Rows from block 12 of a small image classifier, named by matrix and row number. Rows with one number belong to one neuron. Each number is 500 + 40 x the weight over its row's rms, rounded and kept within 0 to 999. All counts start at 0. Numbers have three digits each. After the name is the row's rms in percent of the matrix's.
After each neuron's rows are labels from the 100 images, of 14976, where the neuron reaches its highest value: "strongest on" is what is common among them. Only what is clearly more common there than usual is listed. The data: photos of plants, animals and fungi (iNaturalist).
# fc1: MLP up (model.blocks.12.mlp.fc1.weight, 768x192), inputs 96-191
# fc2: MLP down (model.blocks.12.mlp.fc2.weight, 192x768, transposed), outputs 96-191

fc1.457 066:446576479535511507460473526558471488487440474521419498511443519525529509411511479526471580516515534507464537460492570483511523473524490501492424510469611421417418509479520489435444552468546538516492501516512479502516556417546560498536515503487527491524503486493533504505470447510545470462
fc2.457 065:493545435572492563479561516513524488460475469503472513522439485575511474458508460520551519518441488503506535459467497476528439528431576570494439500498425471535504486523489523527541571579467511481503493443546475462518546431479516532539513464507507410503561597496529514547513529558470443402
strongest on: phylum Arthropoda; class Insecta; order Lepidoptera

fc1.444 123:514499489511488498507424528551505476492483534442453482426528374427519496538521528452554525528480549490558582500538498567536482515486483537475551469519560512543545442519529536480486590552505476508515492482470503556520480463540478552469547470505501414475429443548478516460437504443590470519
fc2.444 113:455512525486516566459475601547479532404532480460445507531488496527481461555535545555534569506470471475471495500491567530523555472480491452462478485469498478577502545529478497487485556515521488448511472584516477525513477474485380409459463534534519510555524448489591530436572500517429468515
strongest on: class Aves

fc1.397 094:479478515481524524493471505444495459452495496458558479442484501486499483564559529506466551490524517531523533458541457516535497455440448483426466529487491561463485505479545518475485549523505583466555550529525457487426465521535467493512473523522567488530472496508489559451520539485521553520
fc2.397 104:539533429461491489485477510535609410487546448514515469601528496457458506453467456508498515543521500543467427515511493520438608534566424470495511552479536458501488460507501529508449502561493484482445510509549546567524548493481434478545464503520491518553451446501444525558432534438536466541
strongest on: phylum Arthropoda; class Insecta

fc1.391 109:528480506493542538555480485423538467426429496556502501446519493485499480473498457434485535512549519549521529436589420544489490491455509450522511516520468457563544509487531461485524443480552554541427408569447460479450526498533458497524498492520505500444486506515522563395482547457558523539
fc2.391 113:506462558565468496496498494533462439603494534490536457496489487489505477501446497485438549498503475464500495442528482565502450444435541486424472475545446480515507499556511541479497506488471535563513478499524500382552475476491536579468514534492534511571487403450537513478515492522479557498
strongest on: class Aves; phylum Chordata; order Passeriformes

fc1.56 084:511452543604577472486434531482544481494489521509454575495506455454473467465513513490510542447466467527477565460539485535470534470531539468513479465537503475491522483501526488508526476467473526521514548449479549470489465500557433558484472409505503439452415479567475518510498504452533498597
fc2.56 084:516448433377513502473548512494505451431468500553449440478464478474551459485534561509529541508576467555448421488479484496459428476513551500529544455508547536459485549468501500530460484484527432465493467453538550552496386509408581476502468482590487479566529550479484491493531490439497568507
strongest on: order Lepidoptera

fc1.438 099:507494605483544485515463532535482552503427501478461503420480467549497544509515519461487437524535540524532411446470532537537508508495526518499425579503535517469525553507598463469551532499505505482478467517466489489527459448544504514539493501539553509438468473554488452446498516461444502541
fc2.438 104:447460557453495489534502502540568519531462504518507520480449495489468540472529511488467516522520514499520489478471567523580483487479498469560476514468517472490447567507502493566502460557566479484504508485512465469519539534488540477480492497568481500533461491587478561403452492457506500491
strongest on: order Passeriformes

fc1.94 141:526517425545482555518492530510487518462503515564500427442471615509495555456468407461517470446538447503510554444551491456529448589503516551489487429515577588461497429586509493380531502491431499541459514496480506514493511545502561557415464540523506438544454562507460513487497524437430497482
fc2.94 143:508470472544523506461501451381455457416456523465451425458495467501479541462478378476438485463476517521541464467497463544455458533502497558486508546497497479522479529505455515522517557516514535464479491486465459489474508510533418519464560512514517476515457527473479521533416530501373466489
strongest on: phylum Mollusca; class Gastropoda

fc1.281 084:513521525463515513482493490492481496519491439489430492508593446535492526397497497439524507524549446470512472475545521479468497502512475467424461539557484487504515496534451507545527517551577475481503456540486431503547491485523475495507554506467521462518425496473540465488555560528450517477
fc2.281 093:529507454491420499534467537552547470451562518536486476451421488462494537485490528485527536486567563507494511577562500537518523470525493499488467533452448489522492476476491454521586505481527549492547563451513505414538450459515498495455560534483572506383493528548452518470506478482407473556
strongest on: order Charadriiformes

fc1.724 059:534550424509502493384512474524496517490518521580470512472479514498574492499485456513482530476478556518534545490523432601547429458488530566500473494476510552556542393472486504525517540480487512487516541450507475473560502469527464552527480557507473544468543530507537497534506550470422490505
fc2.724 072:535555493462528497514458469403454459498494560495546451483388537599484415512476435496460573522547418514530527554552439509502492464530520515484561515515506415566546492513528509448503544514460473511538451510534506532559531528482486471468517496419471486430475453460507472558476551488429540553
strongest on: order Anseriformes; family: Anatidae

fc1.31 070:496542533540557489486420459520542476472527492542439510518581478566486497411463492537509538553463550449509507485495537415480475506490478558552433501507433505471537508520562504527492518516479496506487538487509549525482484500552475578521424500577514564501499482499462462484510482522501557459
fc2.31 075:500509483488450546497521498510550609525532504541426460489497495434501459516497474487530576480551512501464464459477489483486488425505515479529526499492475528551515539531498476560541437572473514516512479456483527529465471493537485517499483518526508509461511616457498508435403493509501418542
strongest on: phylum Arthropoda

fc1.566 103:499492550493599577490434465426418552564498454456477440474523495509485533491457460487511533558459521545586521473530516456458491488458482501533515524484525467476524505467523508540499543508412523484515560486522445519482451507507457571541549468478482508491459513492508436514454490536558491525
fc2.566 105:454500470580484561530505402547527542381549567551480514563499526530484518429528517500587401476485519450543553486470514470491593553455466476532543487479539472497565524534526582503472538460484456520549512515468456458551474528497580552518507491433468516519489476486476474562465523508491509471
strongest on: kingdom Plantae; phylum Tracheophyta; class Magnoliopsida

fc1.88 114:467523527435516576513510497497428501517509529522514526501468502469525501514549473602499622470513478482439535553460486531460542461397506486546475506543456474504491503496549519508515489486514529483475462469491525507457500505560461537477494486510529496543447502436508431538547479481520538468
fc2.88 111:508507534414503445542488456520511479490522515552540463486445484344504498474531491537561515480471529498553475449493470555545496514483443481506537478493479461474485451526495441525476468556457478454500443554429433517522414561483438554492455470554501511578492468487449476525451525465530580462
strongest on: class Aves

fc1.512 114:436466453528516485465523510537488557533514467476545545531476536481523533534535546472526437474546457424536553440436507448447488484374473528505456526478529474412587527519541514536485533507535464561465487493494506483441600497557421578527454470457497517522557424525487508518437584504537535456
fc2.512 131:502521510483472526533474550567511549384365453528521451441440532486515508547555406495486536568413480469580580528468508451552518542553534515491475467548494467518547519422525490479437521575492467451521582495449534526517439512517525523531494504522506538394505463486446493427517476466531510463
strongest on: order Anura; class Amphibia; kingdom Plantae; phylum Tracheophyta

fc1.9 122:473466553544478523504494549469483492509484487509491442553463529441485572484508464489443440504498455539506531440598530475509495610539492543466475504463565541514525516565566472492488456560510469457474547508484530522481509595453475548492466487542582446434500468513474456488520535488458532461
fc2.9 118:534541588536571517487487522432517503391469529515461541454530469547498478521481438480496467531455562494469470514446470542481536466407515449499495487515463445473499475473483455440488467502486600511477525530491460522495505473533435543412549528476471475456475527474520537519520485493503567506
strongest on: phylum Mollusca; class Gastropoda

fc1.89 105:507532508545545592526533540586475507477539466405469451551538466514523544430587540506476539529505486429500476492481510436496406478438501519447512533541489393578542502565480451567554482478520511547470500487472536438490529485508442488506471560491547442466519498468514579485473501472506469558
fc2.89 108:474504460495373489552520524482496532542502491497480512501444502477473551492456553519538468522496548511515577488496613516469517478449462464521440562462512473452469532583502481482462535558488485531511467424483362466425507486508545502507485521435465505465483520517497450500521482522493480511
strongest on: phylum Chordata; class Aves

fc1.158 079:472522481531498466492494504570507500464512507515533459515510423589510496484530422528518506399515465493515460524561516555454431462479515520514459476482466420493520444498530510491573539520464441459432536462565488551511524512564538510510517477548509621492482434558490471409479400453514486435
fc2.158 088:475478499529434505512487532568481549611554527476535495581453508566526536511516552469474529431536463471531596492468518509454473503465499454499457527473477582456534442468479483509524562531517516451450547519519478468547445502536557556557482475426607519503492488498526451498446457498507483513
strongest on: class Insecta; phylum Arthropoda; order Lepidoptera; family: Erebidae

fc1.530 114:449491508493445480490544543522538485526570511502537507451487454525461522494499425532514489569600543540507503463469505575556559435537448494507453496463486557516535486546484438524495521480496497456524575539514473523520487441528409516445526499506636505548546551525467565429524470505492467564
fc2.530 124:500464519472508491529497451575545525525529522466443477482457522518443541450501535516514529521502579528474452505504460494451518490516607489491502469477462573571514467542506449480563492464551568481503443488558556622524572526553591447521508497552428500511451556471519400555508464514374504533
strongest on: kingdom Plantae; phylum Tracheophyta; class: Liliopsida; order Asparagales

fc1.420 068:471529476442403482528507577487528509476508553532447522533479567483467553506517568437493523533534547467482544526482505586480440422485518494507453447494516464504529466495489514510558554529529490511541523571503447497462517596539484534462511447513612457540547497514520508426542494502482440450
fc2.420 064:495483520489507497523506503501571532608505544417482516498492553418535470561533467515491508448507477497488512535509602482445494570471489561512554451517444484408492508448471510567506474539546506525512502563437433479562527503484650489516482503463465536485469489492467447496508554482501496511
strongest on: order Charadriiformes

fc1.643 086:544394433508559517530426491541546483482499513491501477414464505512486485466555515491498495508486503497519536586460481494520525550513535469434474571519538522452497539483528561490529530532555484493424470542456482567521484510528559510475537428458513486457541489459520556513499565537504499474
fc2.643 095:431525532488461475487476495535552576417456568518534501493470522512480482499456543481434497512516527504522507535513434465454557486479490427415581516520464545545520530470460528424528453529548526481492499540527535507526512473503482465539461517507491475485446520521519423517497535509511461507
strongest on: phylum Chordata; class Aves; order Passeriformes

fc1.330 089:512572488503479554446467557506461495464479527534464485485511554505463467525506481525493522541509505486513414550538537510526504519495495619501529465455526522459470459516506474465405477466516548530470507491546447520416548485526497496487474526470503471509527481554527505452508466470519471520
fc2.330 087:561551478527504498517453502496558537550531488428537483486531494541494515473475518532513539401468427453544542512526531509527652510451484463478478503507400530498445481541470561514446518459484472490523548482475412542515517536493425508521517572519499541569520538509555533465536576483503433490
strongest on: phylum Arthropoda; class Insecta; order Lepidoptera

fc1.250 099:431453450544445480516450437484516450487582471418464495608478462497455509467534522522532499513401534466558498530518542604508456489542554477439490537434548512544514444439500474531541507519503528491561495489570573440499492484565417515420535518543488531425557501446491541472501519502546472465
fc2.250 111:513526524466483585497481469538501441510441523534480537491447474510535518461521498508539469430470489525462463494523487534498608456519456513476525453480508528507546496524487507429493440443468570551494478449466525498486467544501505411420486523575517468554484505529551521554563513538480538449
strongest on: phylum Arthropoda; class Insecta

fc1.384 095:456553416504537513512529446512564564505545447515498555537567458512511472526498450518520551550499552514535445513520437508467572519495512483528474454504501577513526441439410528513496481493517525442480469524542475513467492473528546457491398553490488514439531508473459459414565573541464487493
fc2.384 104:453553539494544482489463482460517451543484523472553544425517535513523561441541534463452565474535469506501504501471496504539409424512511627464478534457547560417479429500489462515473467485456477486487481421553446533467418411528415480501494476566512514571431552469511507566460488555499434510
strongest on: kingdom Plantae; phylum Tracheophyta; class Magnoliopsida

fc1.90 080:527532475532518473476490458537520558534540495515578454487487456421475541438471494502468526545522441497543582481411498525519490519385511567502439458446518522492480531460445489513526489536519529401602512570533532419595532539515457518500541470493479512437528511571482514533517461500480491448
fc2.90 083:523489547486408510544498503602576440526480460551442567428462474456421475621550486514512456560521506436472553568588481475503568459511523508501456418523508507476558533465516503518596501467530482491518510434520527430513504513453454516488542504465515472506507482504501507575546494459408497536
strongest on: phylum Basidiomycota; class Agaricomycetes; kingdom Fungi

fc1.728 103:493441539496473436545541498465504463492591535550478474478576466481487483504411541531506515492557521486478441451560547518489539505453440505556556524540569467541513494489491489571447497512478459517511525454489490538508526548501534499401516483509541513507488420445464462489508428490491632545
fc2.728 115:469551519513524473428447565498566507503477497509483479445477527474465446461476455477520436535430469474510469509427447513466464470565566499517517444521590450625495527488499529514493441520500623485516538507431551490524489460464432440470460474549482515545545567500456548474548522512555541483
strongest on: phylum Chordata; class Aves

fc1.37 112:437532469528529396473477519543511533464514524590463434449555497378576521488546524570515435523539509476508459446492562462549476472550506473555491511528472458523507488442493495490511540484500518489490470534444506506486549494501553503493464458552487583503507524483446439508489544481521485404
fc2.37 107:499397565531591489508516454533462558544503544476538541391511523584528511496469460535550430532520486504545440458461521557558498532503451487527468465476553472566476495493461548451419560479545448440489579463519536432467485513508458502468522548434487436378457550482567449499526509453513463498
strongest on: class Mammalia; order Carnivora

fc1.40 118:524518588511507441461454447588547539539569535467551459502482523504589570517557586455500519483462455432532462486516516489535518467449497444535528463485542563441499464557520458534443532461519540503426527482442500454486514502541535493504528515448498534469439490582572464452539503536517435464
fc2.40 102:604484496452560508509509522507492500487540481537482459498566537535451513484524519465453514475408506410486555511528439483500513449543567527462512484555452529455477473510486521542444479555496454415492489493584477481548533460392418514551532520483486506481478542490493572448533504456476534560
strongest on: order Odonata

fc1.423 108:527521496504490406459531517518506518521558536517513517476475457509452539558489492538547556438436480463534495438495469525436605514495506477461511543491423465558449480512577503496474535477509577492523477550499491563527528526522551550480492433484506450464417547510531525489497479467486455499
fc2.423 107:537447459465531456460518466545537549541508574542530433502467467539542475526496425569442478629482504527526506494514458538445376551504465456523544551462481492492479475536506484515488497468482521532515406522496509495461447544517531544543509531488463477528518578561572519461476493508510553522
strongest on: order Lepidoptera

fc1.706 110:518529508559466475499467473569529591523483517435491526501409566433518526478480462467497489470512515513482473510529504464481463526643503498481532487459465553523558490495558488473526534561512481482574488507487516507481514476546441568512547423486456553518461488479496499414534566509413564506
fc2.706 094:505501494435483501478530539547501512638492604450511466549563531564431499528508471458453510509464509551539462498450524447454461525542536520546483521477509529454448549530473514563547456513487560505441538523439466557516478509484553465509595467439552535571460517486480564555479539521466491485
strongest on: order Passeriformes; family: Parulidae

fc1.500 078:439464542494460472503450490507435479444521512508476495481451415447521508466580524440546488494455464565441549568520504483505511452547543524473512516450476501510510559502545466456586471438471479541457452575476493535519502563528487552545492539483471456431501484546438449499516440442531467491
fc2.500 089:538574544482486474518475472423489496451525565422546435499525472584465478480519481508510456514507522536542493476414525492544508441523479444488531459467505498465527475567489457521474451510543519523498446464468482441525499494481374479507494484514478526526444547412549582491509487489545516517
strongest on: class Aves

fc1.737 066:518539467560465441447538468528499433530467501438464499499571508440501451426516517498489480362484465521558556400486498461525506501513505459467483509457506511497553533518527474501454466498508508500496489469531475500489553507561503511499427504407521511544523411545449511459542541465473502537
fc2.737 063:430464437406491570462508533517545514504494454548552503395507468500527520552480527488543533499454507462483552504493524512457441497404529522493541455489501497506473514565481469562449524601539540595505503478472496489494564498464480450549482552533529511524494512472534522520501484547565459555
strongest on: order Lepidoptera

fc1.102 110:470482500454505479513518497509478481465449467516462548439468417494502489509531513461544464513476549411514490510554477521487552519474495453495488489483506512559530467555457497535499529511528598560458483549478496462538506481557499440447483499496495491484465440449446461496535594486578463481
fc2.102 105:512588570556569477542474542415541510479498478386478496529470493568477446508514547520516519508490521456443553538503546508515519482515535576395481550553498503519578408499526518527513494570503516517473479471480533505470492472475450520595497493350531521465501553482443528486494536517494517518
strongest on: phylum Chordata; class Aves; order Anseriformes; family: Anatidae

fc1.273 058:486525453473485529515511480425479494517537459514497548551531475443434509436512542468420531612525557526535520510465544569607510504531553480462434440464451479433513473527515496479520546518524479538461506510501428501504564502568477570510493561525535461483520513497481512498474505509495497436
fc2.273 057:529460509515464596413534532450487486540561413512522470550453493490538535538586536497496441552488493533476499537496470476550483442527496481416539488530480511417446583484490518464472481490520521556497514597520530524458494554486445521492452469575512543456522582487492511500492503464505528475
strongest on: class Mammalia; order Carnivora

fc1.668 056:502472548481529415528450501541515498456468560514452539453483470486459543475528483520475514542446465458480425464424514521457460506476565491549470490492559539467428514380515510508529495500541515523495482551478527473478543487581530552570515457426555493490462474472425532508494480546457474470
fc2.668 049:578512479474453452512555547479567467517475495480478517478568553466474485452532531410439576488541521522506455539522583534565495499534484506492460525483429451534477468550521470523566482527478536528475516516437502483542526458515513534533519536501485512560496549524508511495511464441529543498
strongest on: phylum Chordata; class Aves; order Anseriformes; family: Anatidae

fc1.313 075:557537459557499468551473505495470477488482523520494510486500570480493533550513379545552502505516520531458483538506583446442566518458518514505527494525502483534492457464438486461501525502462472575525497461546505532471493487559506591421532527480464589493421471401531495513490581480521494469
fc2.313 080:481504486496465454516468500527509474575523546471455517480504519547488497473539529511470553483532442564482556523492525520454513543476528567448535468519473471512541438547556522532439509487456491489543509501477468541522468603506603518499428419497459470467529528509438472444558565446500504492
strongest on: phylum Tracheophyta; kingdom Plantae

fc1.258 187:460542595536513518494522492517477480524505480478476444467478533428505594500601490545458460513473506498529459484539538519469490490473602487454487468473577528511516481500417512493495501455566473504447418441498506555490544481559524518417434492585483476574472596487487485565496461517493502504
fc2.258 164:561533482551523466491488542549587544410499496523514481533451450361523526582481592497509489584529531516498516442510489553526424459498497401527531481492583397488493531492503486477502474443496485540473499517491485514477561560556466532492487448524509462452505506464514452512524502422538484526
strongest on: order Anura; class Amphibia

fc1.579 089:481459514494486419549506488503451484500473464562463521493502512535434449498583462518475515554513535541511511494453472499488552517525506431536502457496467447532445458512511501566494526534521530555497464528481534460461464464603494548462556503434493605516546485535520469537522500444465448521
fc2.579 097:459566518482510466528411449477561489508509495500492492486532425408389511477523431551507511585523544499483479507528445527462493442502590428495535497545553482520507518481482490426567507448410496618443491527523529516523484384495566456478530443480512474465549491460468472550538511551526470492
strongest on: class Mammalia; order Carnivora

fc1.760 112:482538466598522475418444468500461483485557475510525556540566519511502498457460569447552509572514429557523545527445570490481578447487491496539503521527512522520490557544510461431483538526471475496541447462454473471501476529547544469393453534459552508545485453576448482490496495480517545472
fc2.760 117:506553475562464463504511497484411540549477449499506472564517551471482499499523479542533532527503514490523413567433564469479408485483505472553394470442447461575501475470496536486460473483503459554483477436511482484478569422460452460523510484461431534518503465557473530465489499499491535507
strongest on: order Passeriformes

fc1.270 093:406547513497463414531499517554462504477523463550526514495536439412438514447542508460501530569400484486537499491491461491502499463481482501522513489489499447559512499493529497516517515491458494503562481515424479530537589535525517511483585443480465433528505418450504475499500520493542509468
fc2.270 097:496464539436447506502393499454531504529458441500507527523462461465470505516457477519494453539482522537458480549507507495556390505505417562507484510488490532509516446502560542496522587531464510428547509436506505434499511501520503497603487550498476486425475508587441446488486563497535426507
strongest on: phylum Tracheophyta; kingdom Plantae; class Magnoliopsida

fc1.674 140:441559530463588532425454474442462503456482572529563573527534569483498515527507519453454506496476513419513486532417465479470506450492545526540513435528549489497510518559564531404472545529530566483512477564490477472517479477558481540505487465484493544585521532514564581562538461449450497511
fc2.674 123:480580485527547455475507501428494523447468464464522497451474553455518580509413537504512483523555498509537448475387560492513521526518556545495556475442516483534479458506517518469461546486524540521470565573509513481555467454609578461481567527509448476531500498473521527458511441464456510428
strongest on: class Mammalia; order Carnivora

fc1.264 051:457502477543460479542473461469495542510546587541398524514512468475505544445528476540496525573496605554490534484519528516495539494419551512514499504484497445458533425542520441579530552552531512457532530493536502447531512498559503476537458479461588553450452445454457483453491454489513547490
fc2.264 049:535490572465514471404555469518507520525550484517478509589511536374480518519512479566597567498562482457498482520473578540530431464552431479487533457492517549521488516497506497498477509513476528529504527441508425484480492483556494544522505495443474518457481545524542450482492451535434471554
strongest on: class Insecta; phylum Arthropoda

fc1.382 088:506605475462491520512478485494498465499499507516461507413423465473509516482567516483473531517455524540481505490489462496498482514511509491444476442511486614527550553529434449514515527516501491566421409523454479452549498496545493459555544554453496503470584445512484521511519503499515504540
fc2.382 120:498492561486557457508527448505568467528549508506523549590494490433428435507481506478500444461456424497517462542475490523529446497465447535487497505540482493468453462521489569491466544452484558561542456524515512454501495483522527526454502510473409495446471547419451481534565530468436473512
strongest on: class Aves; phylum Chordata

fc1.734 096:448465531444532417440512491514510497499510422438519479485472551511528542458535569467475460445487562456504523490445501540529514501499471474447468506539518478450562489534477521528454490522571489442511477466506563528535557470519500493483435416465462476501478474515579461534477513550502493441
fc2.734 109:488542487533500558513464527510534492402505564462548468510490466478514431511468527493502549561486486503436490497440532514542405478471546471470537582529484463565489534565537572482553437481494460499579471551481516514536489521534473507385514493471446441519493562459497514502462453549451499553
strongest on: order Anura; class Amphibia

fc1.436 078:433541386520484513509497505484446468550511536485457571551567535526479544489596492498515504524569463464554508493469492459545465542464519509500514532461476502438497522537494424518507507485456470512463532537575494455546466493571533446457515541505518475424436507459515436471483445463455552430
fc2.436 074:560549423486458517512504470543490465587474519472520431509494490501537476438513458421500475540489529482532525509493460478497499465500524504495510478529487508542506539536526425464487501584504528462499529450516420534462483535488550480464498450483533493448485486470454535474554479518441488569
strongest on: order Lepidoptera

fc1.636 139:467472526444479510450481511500482506526448452478498524484412497526480478492507545523591529544434438498490481471476511493463450432439501531420485475554561476497486504562524457412535520419473557473510416455455516557488507547506472591473551580488493489451535494577473484479492467509529493516
fc2.636 156:585493565491505508476452487488516528518495540576491521552410507485449498548523462467556520496505472520512539522445474488470528562488549441448469487487528501548515465502478469518496507511516530513511566457441509487535486432482627494386489489511574577533511587520492482484481554584534533516
strongest on: kingdom Plantae; phylum Tracheophyta; class Magnoliopsida

fc1.148 120:467477522478473491508487439513492530497471487468438496535497509504597428557523425530471553480512496518488425491536489456518534473464547498565500586585414441505515493467475488494429481540511493518483464538530502488502522553551497511573534560506504545538531553467459419450480471477401530582
fc2.148 125:488545480523524545505474492531486545557521521497429490511500445542525547439547506451460516522444482474507500550511528474490558501517475457476527521499519503505499460457539430511518482485494517450462541529489520495574477457516461440414491508477503443498558452435461474572452492454514485510
strongest on: kingdom Plantae; phylum Tracheophyta; class Magnoliopsida

fc1.59 118:470549501471482492502441513489542509454439452604417527515538552524418484505520525517492433476437499499527509578515513535550418489506517506422488422544497433464457515533455469499533554490524522505564412470515502454445484509554456538491488564505531420453462444515524488498497429508565443471
fc2.59 110:539472547479449493473469531506474469492529481516425538464515515493487516568474567437514518534436460552462506452531537563433544522492482504460509498490582484535530513579555375523477520450497394587495518536536423536491434533445568573497540522473482537541483528517581463516556525504500529447
strongest on: order Lepidoptera

fc1.218 133:509480473543525492537620480525609498528504485498536558512481466563544538489534420548498554470537525510458516482464500499440548535448458458478461465497436524504505491461433475429495489511472510536481521468461517450534567505513606563463487449521550510464428562514452516510491483467483419528
fc2.218 123:449516531470407561496543516517453553487472544417498522543484538546466526471522570451471516508504460485459514570622533476568484516499606486491497466518499503566528466432454449509497447459485464478489499539515528545550428485576566474424487514494550596482511543531550461453501463458524503521
strongest on: kingdom Plantae; phylum Tracheophyta; class Magnoliopsida

fc1.401 085:476531443491458463456519553481481489504459534446559493543456557461579489508540469502575537525542516493481480516502471502505482459568549572467567553519527511533476456545499443384555520468549426496508502484458486479483480522449446508515472521528448511518471495465505422528497447451500452514
fc2.401 083:519465473452494411543461447451471539461437412501464461548481469575524399473455536469561525501507572505526612456549508541501568528478517463494511436460491440438478525482474478482462517476529517497495550475544453494529500480500410472475490560488528518456472449501496460509545431538548471544
strongest on: phylum Arthropoda; class Insecta; order Lepidoptera; family: Nymphalidae

fc1.626 122:458509481430513475559473534458438565442482522527544492471543491454511567464493432464501536449495528515482502439461506491460500625454497531526436478428503582509550501588478491455522475510490517552439502508478438461521499467463525500461466541499474471482484560521476421531479491529469510504
fc2.626 129:488504468532437475556486488490526516393524486485487492494526502433493460476552536524469482474519525491475496483526443546498477549471460510501503467525490478508511472499574484547504511487533524462563463535490580557481507475514573615414518425502553507489532515551491525458509481595549490516
strongest on: phylum Mollusca; class Gastropoda

fc1.61 073:547464440577447498499478471482448510557501543493476530520471478496460589467503490513501524548562549479482526508421501471519497491512520473444398515507546478472511469469500477458494533575438450499562527578453503506525492488614500537511531490417486601491493461495485485504522462485503476430
fc2.61 074:527454504509566511440548502491486518474525467496511452586519479532517466466482495497542447456494489521469475525515490463564410524605523481546469500515473505521498580519468620469441506541461550448471497555484436535471504553438505543516503521393507498492467497481558516462497486465441504468
strongest on: phylum Tracheophyta; kingdom Plantae

fc1.749 142:474505526499567500478535518529480507439449501479507456499544506429466591501561530501510400460517430531473503492467530525552533547468526570518524415506526493503493547629515486473617469526499530506456477474493507468498543543475510544494469555486461446490479451564459520505486545438510510513
fc2.749 123:482570492502503455532503518301488467428505481541535509470506551492501483479483506500524452479527469487485540486521631424476450501493514464471509479525541500506469466513505532520517511576466506547504450510515496465515541482548519489579518531503486523468496514443508524523491508506470504503
strongest on: phylum Mollusca; class Gastropoda

fc1.394 075:430445460523473556508502528505499499490534488485530555437526538534557504486543501481487478488516493561530461527492524504589408521437540523504546531518485488478463537508555486559489454477499378462488480480505521466539498553576451522484510493464501590506485521494473478496487468470509514586
fc2.394 072:498536490535494541490568473508496593534497499553457524505557539523469505546504492515520522492505523496491496497479527488455498485500590511476543537497477456513529495527561530436507517590568465477533445522448485531497513532454542426530488481533474518553472504455455486530526544388462512513
strongest on: class Insecta; phylum Arthropoda; order Lepidoptera

fc1.230 111:498466503546469509441498480567462555461486504503531491470494515507502471533476485449488510507499507516465582506498533555490542521471571585548497609474454477516479478479516517425443492479534492498489462445557475506477503469490502493545516582491514460544556462533462483565468479484477544567
fc2.230 115:556471489517436561568499501493497493470445505493570535558516457524464552426470444481474472504532520511539447528410495601513522529521433453478533476468453575540471501500530520483524483475533513581502517494456568502525449526473461446474490457541478435473486462513511515614495506551521509521
strongest on: order Lepidoptera; kingdom Plantae; phylum Tracheophyta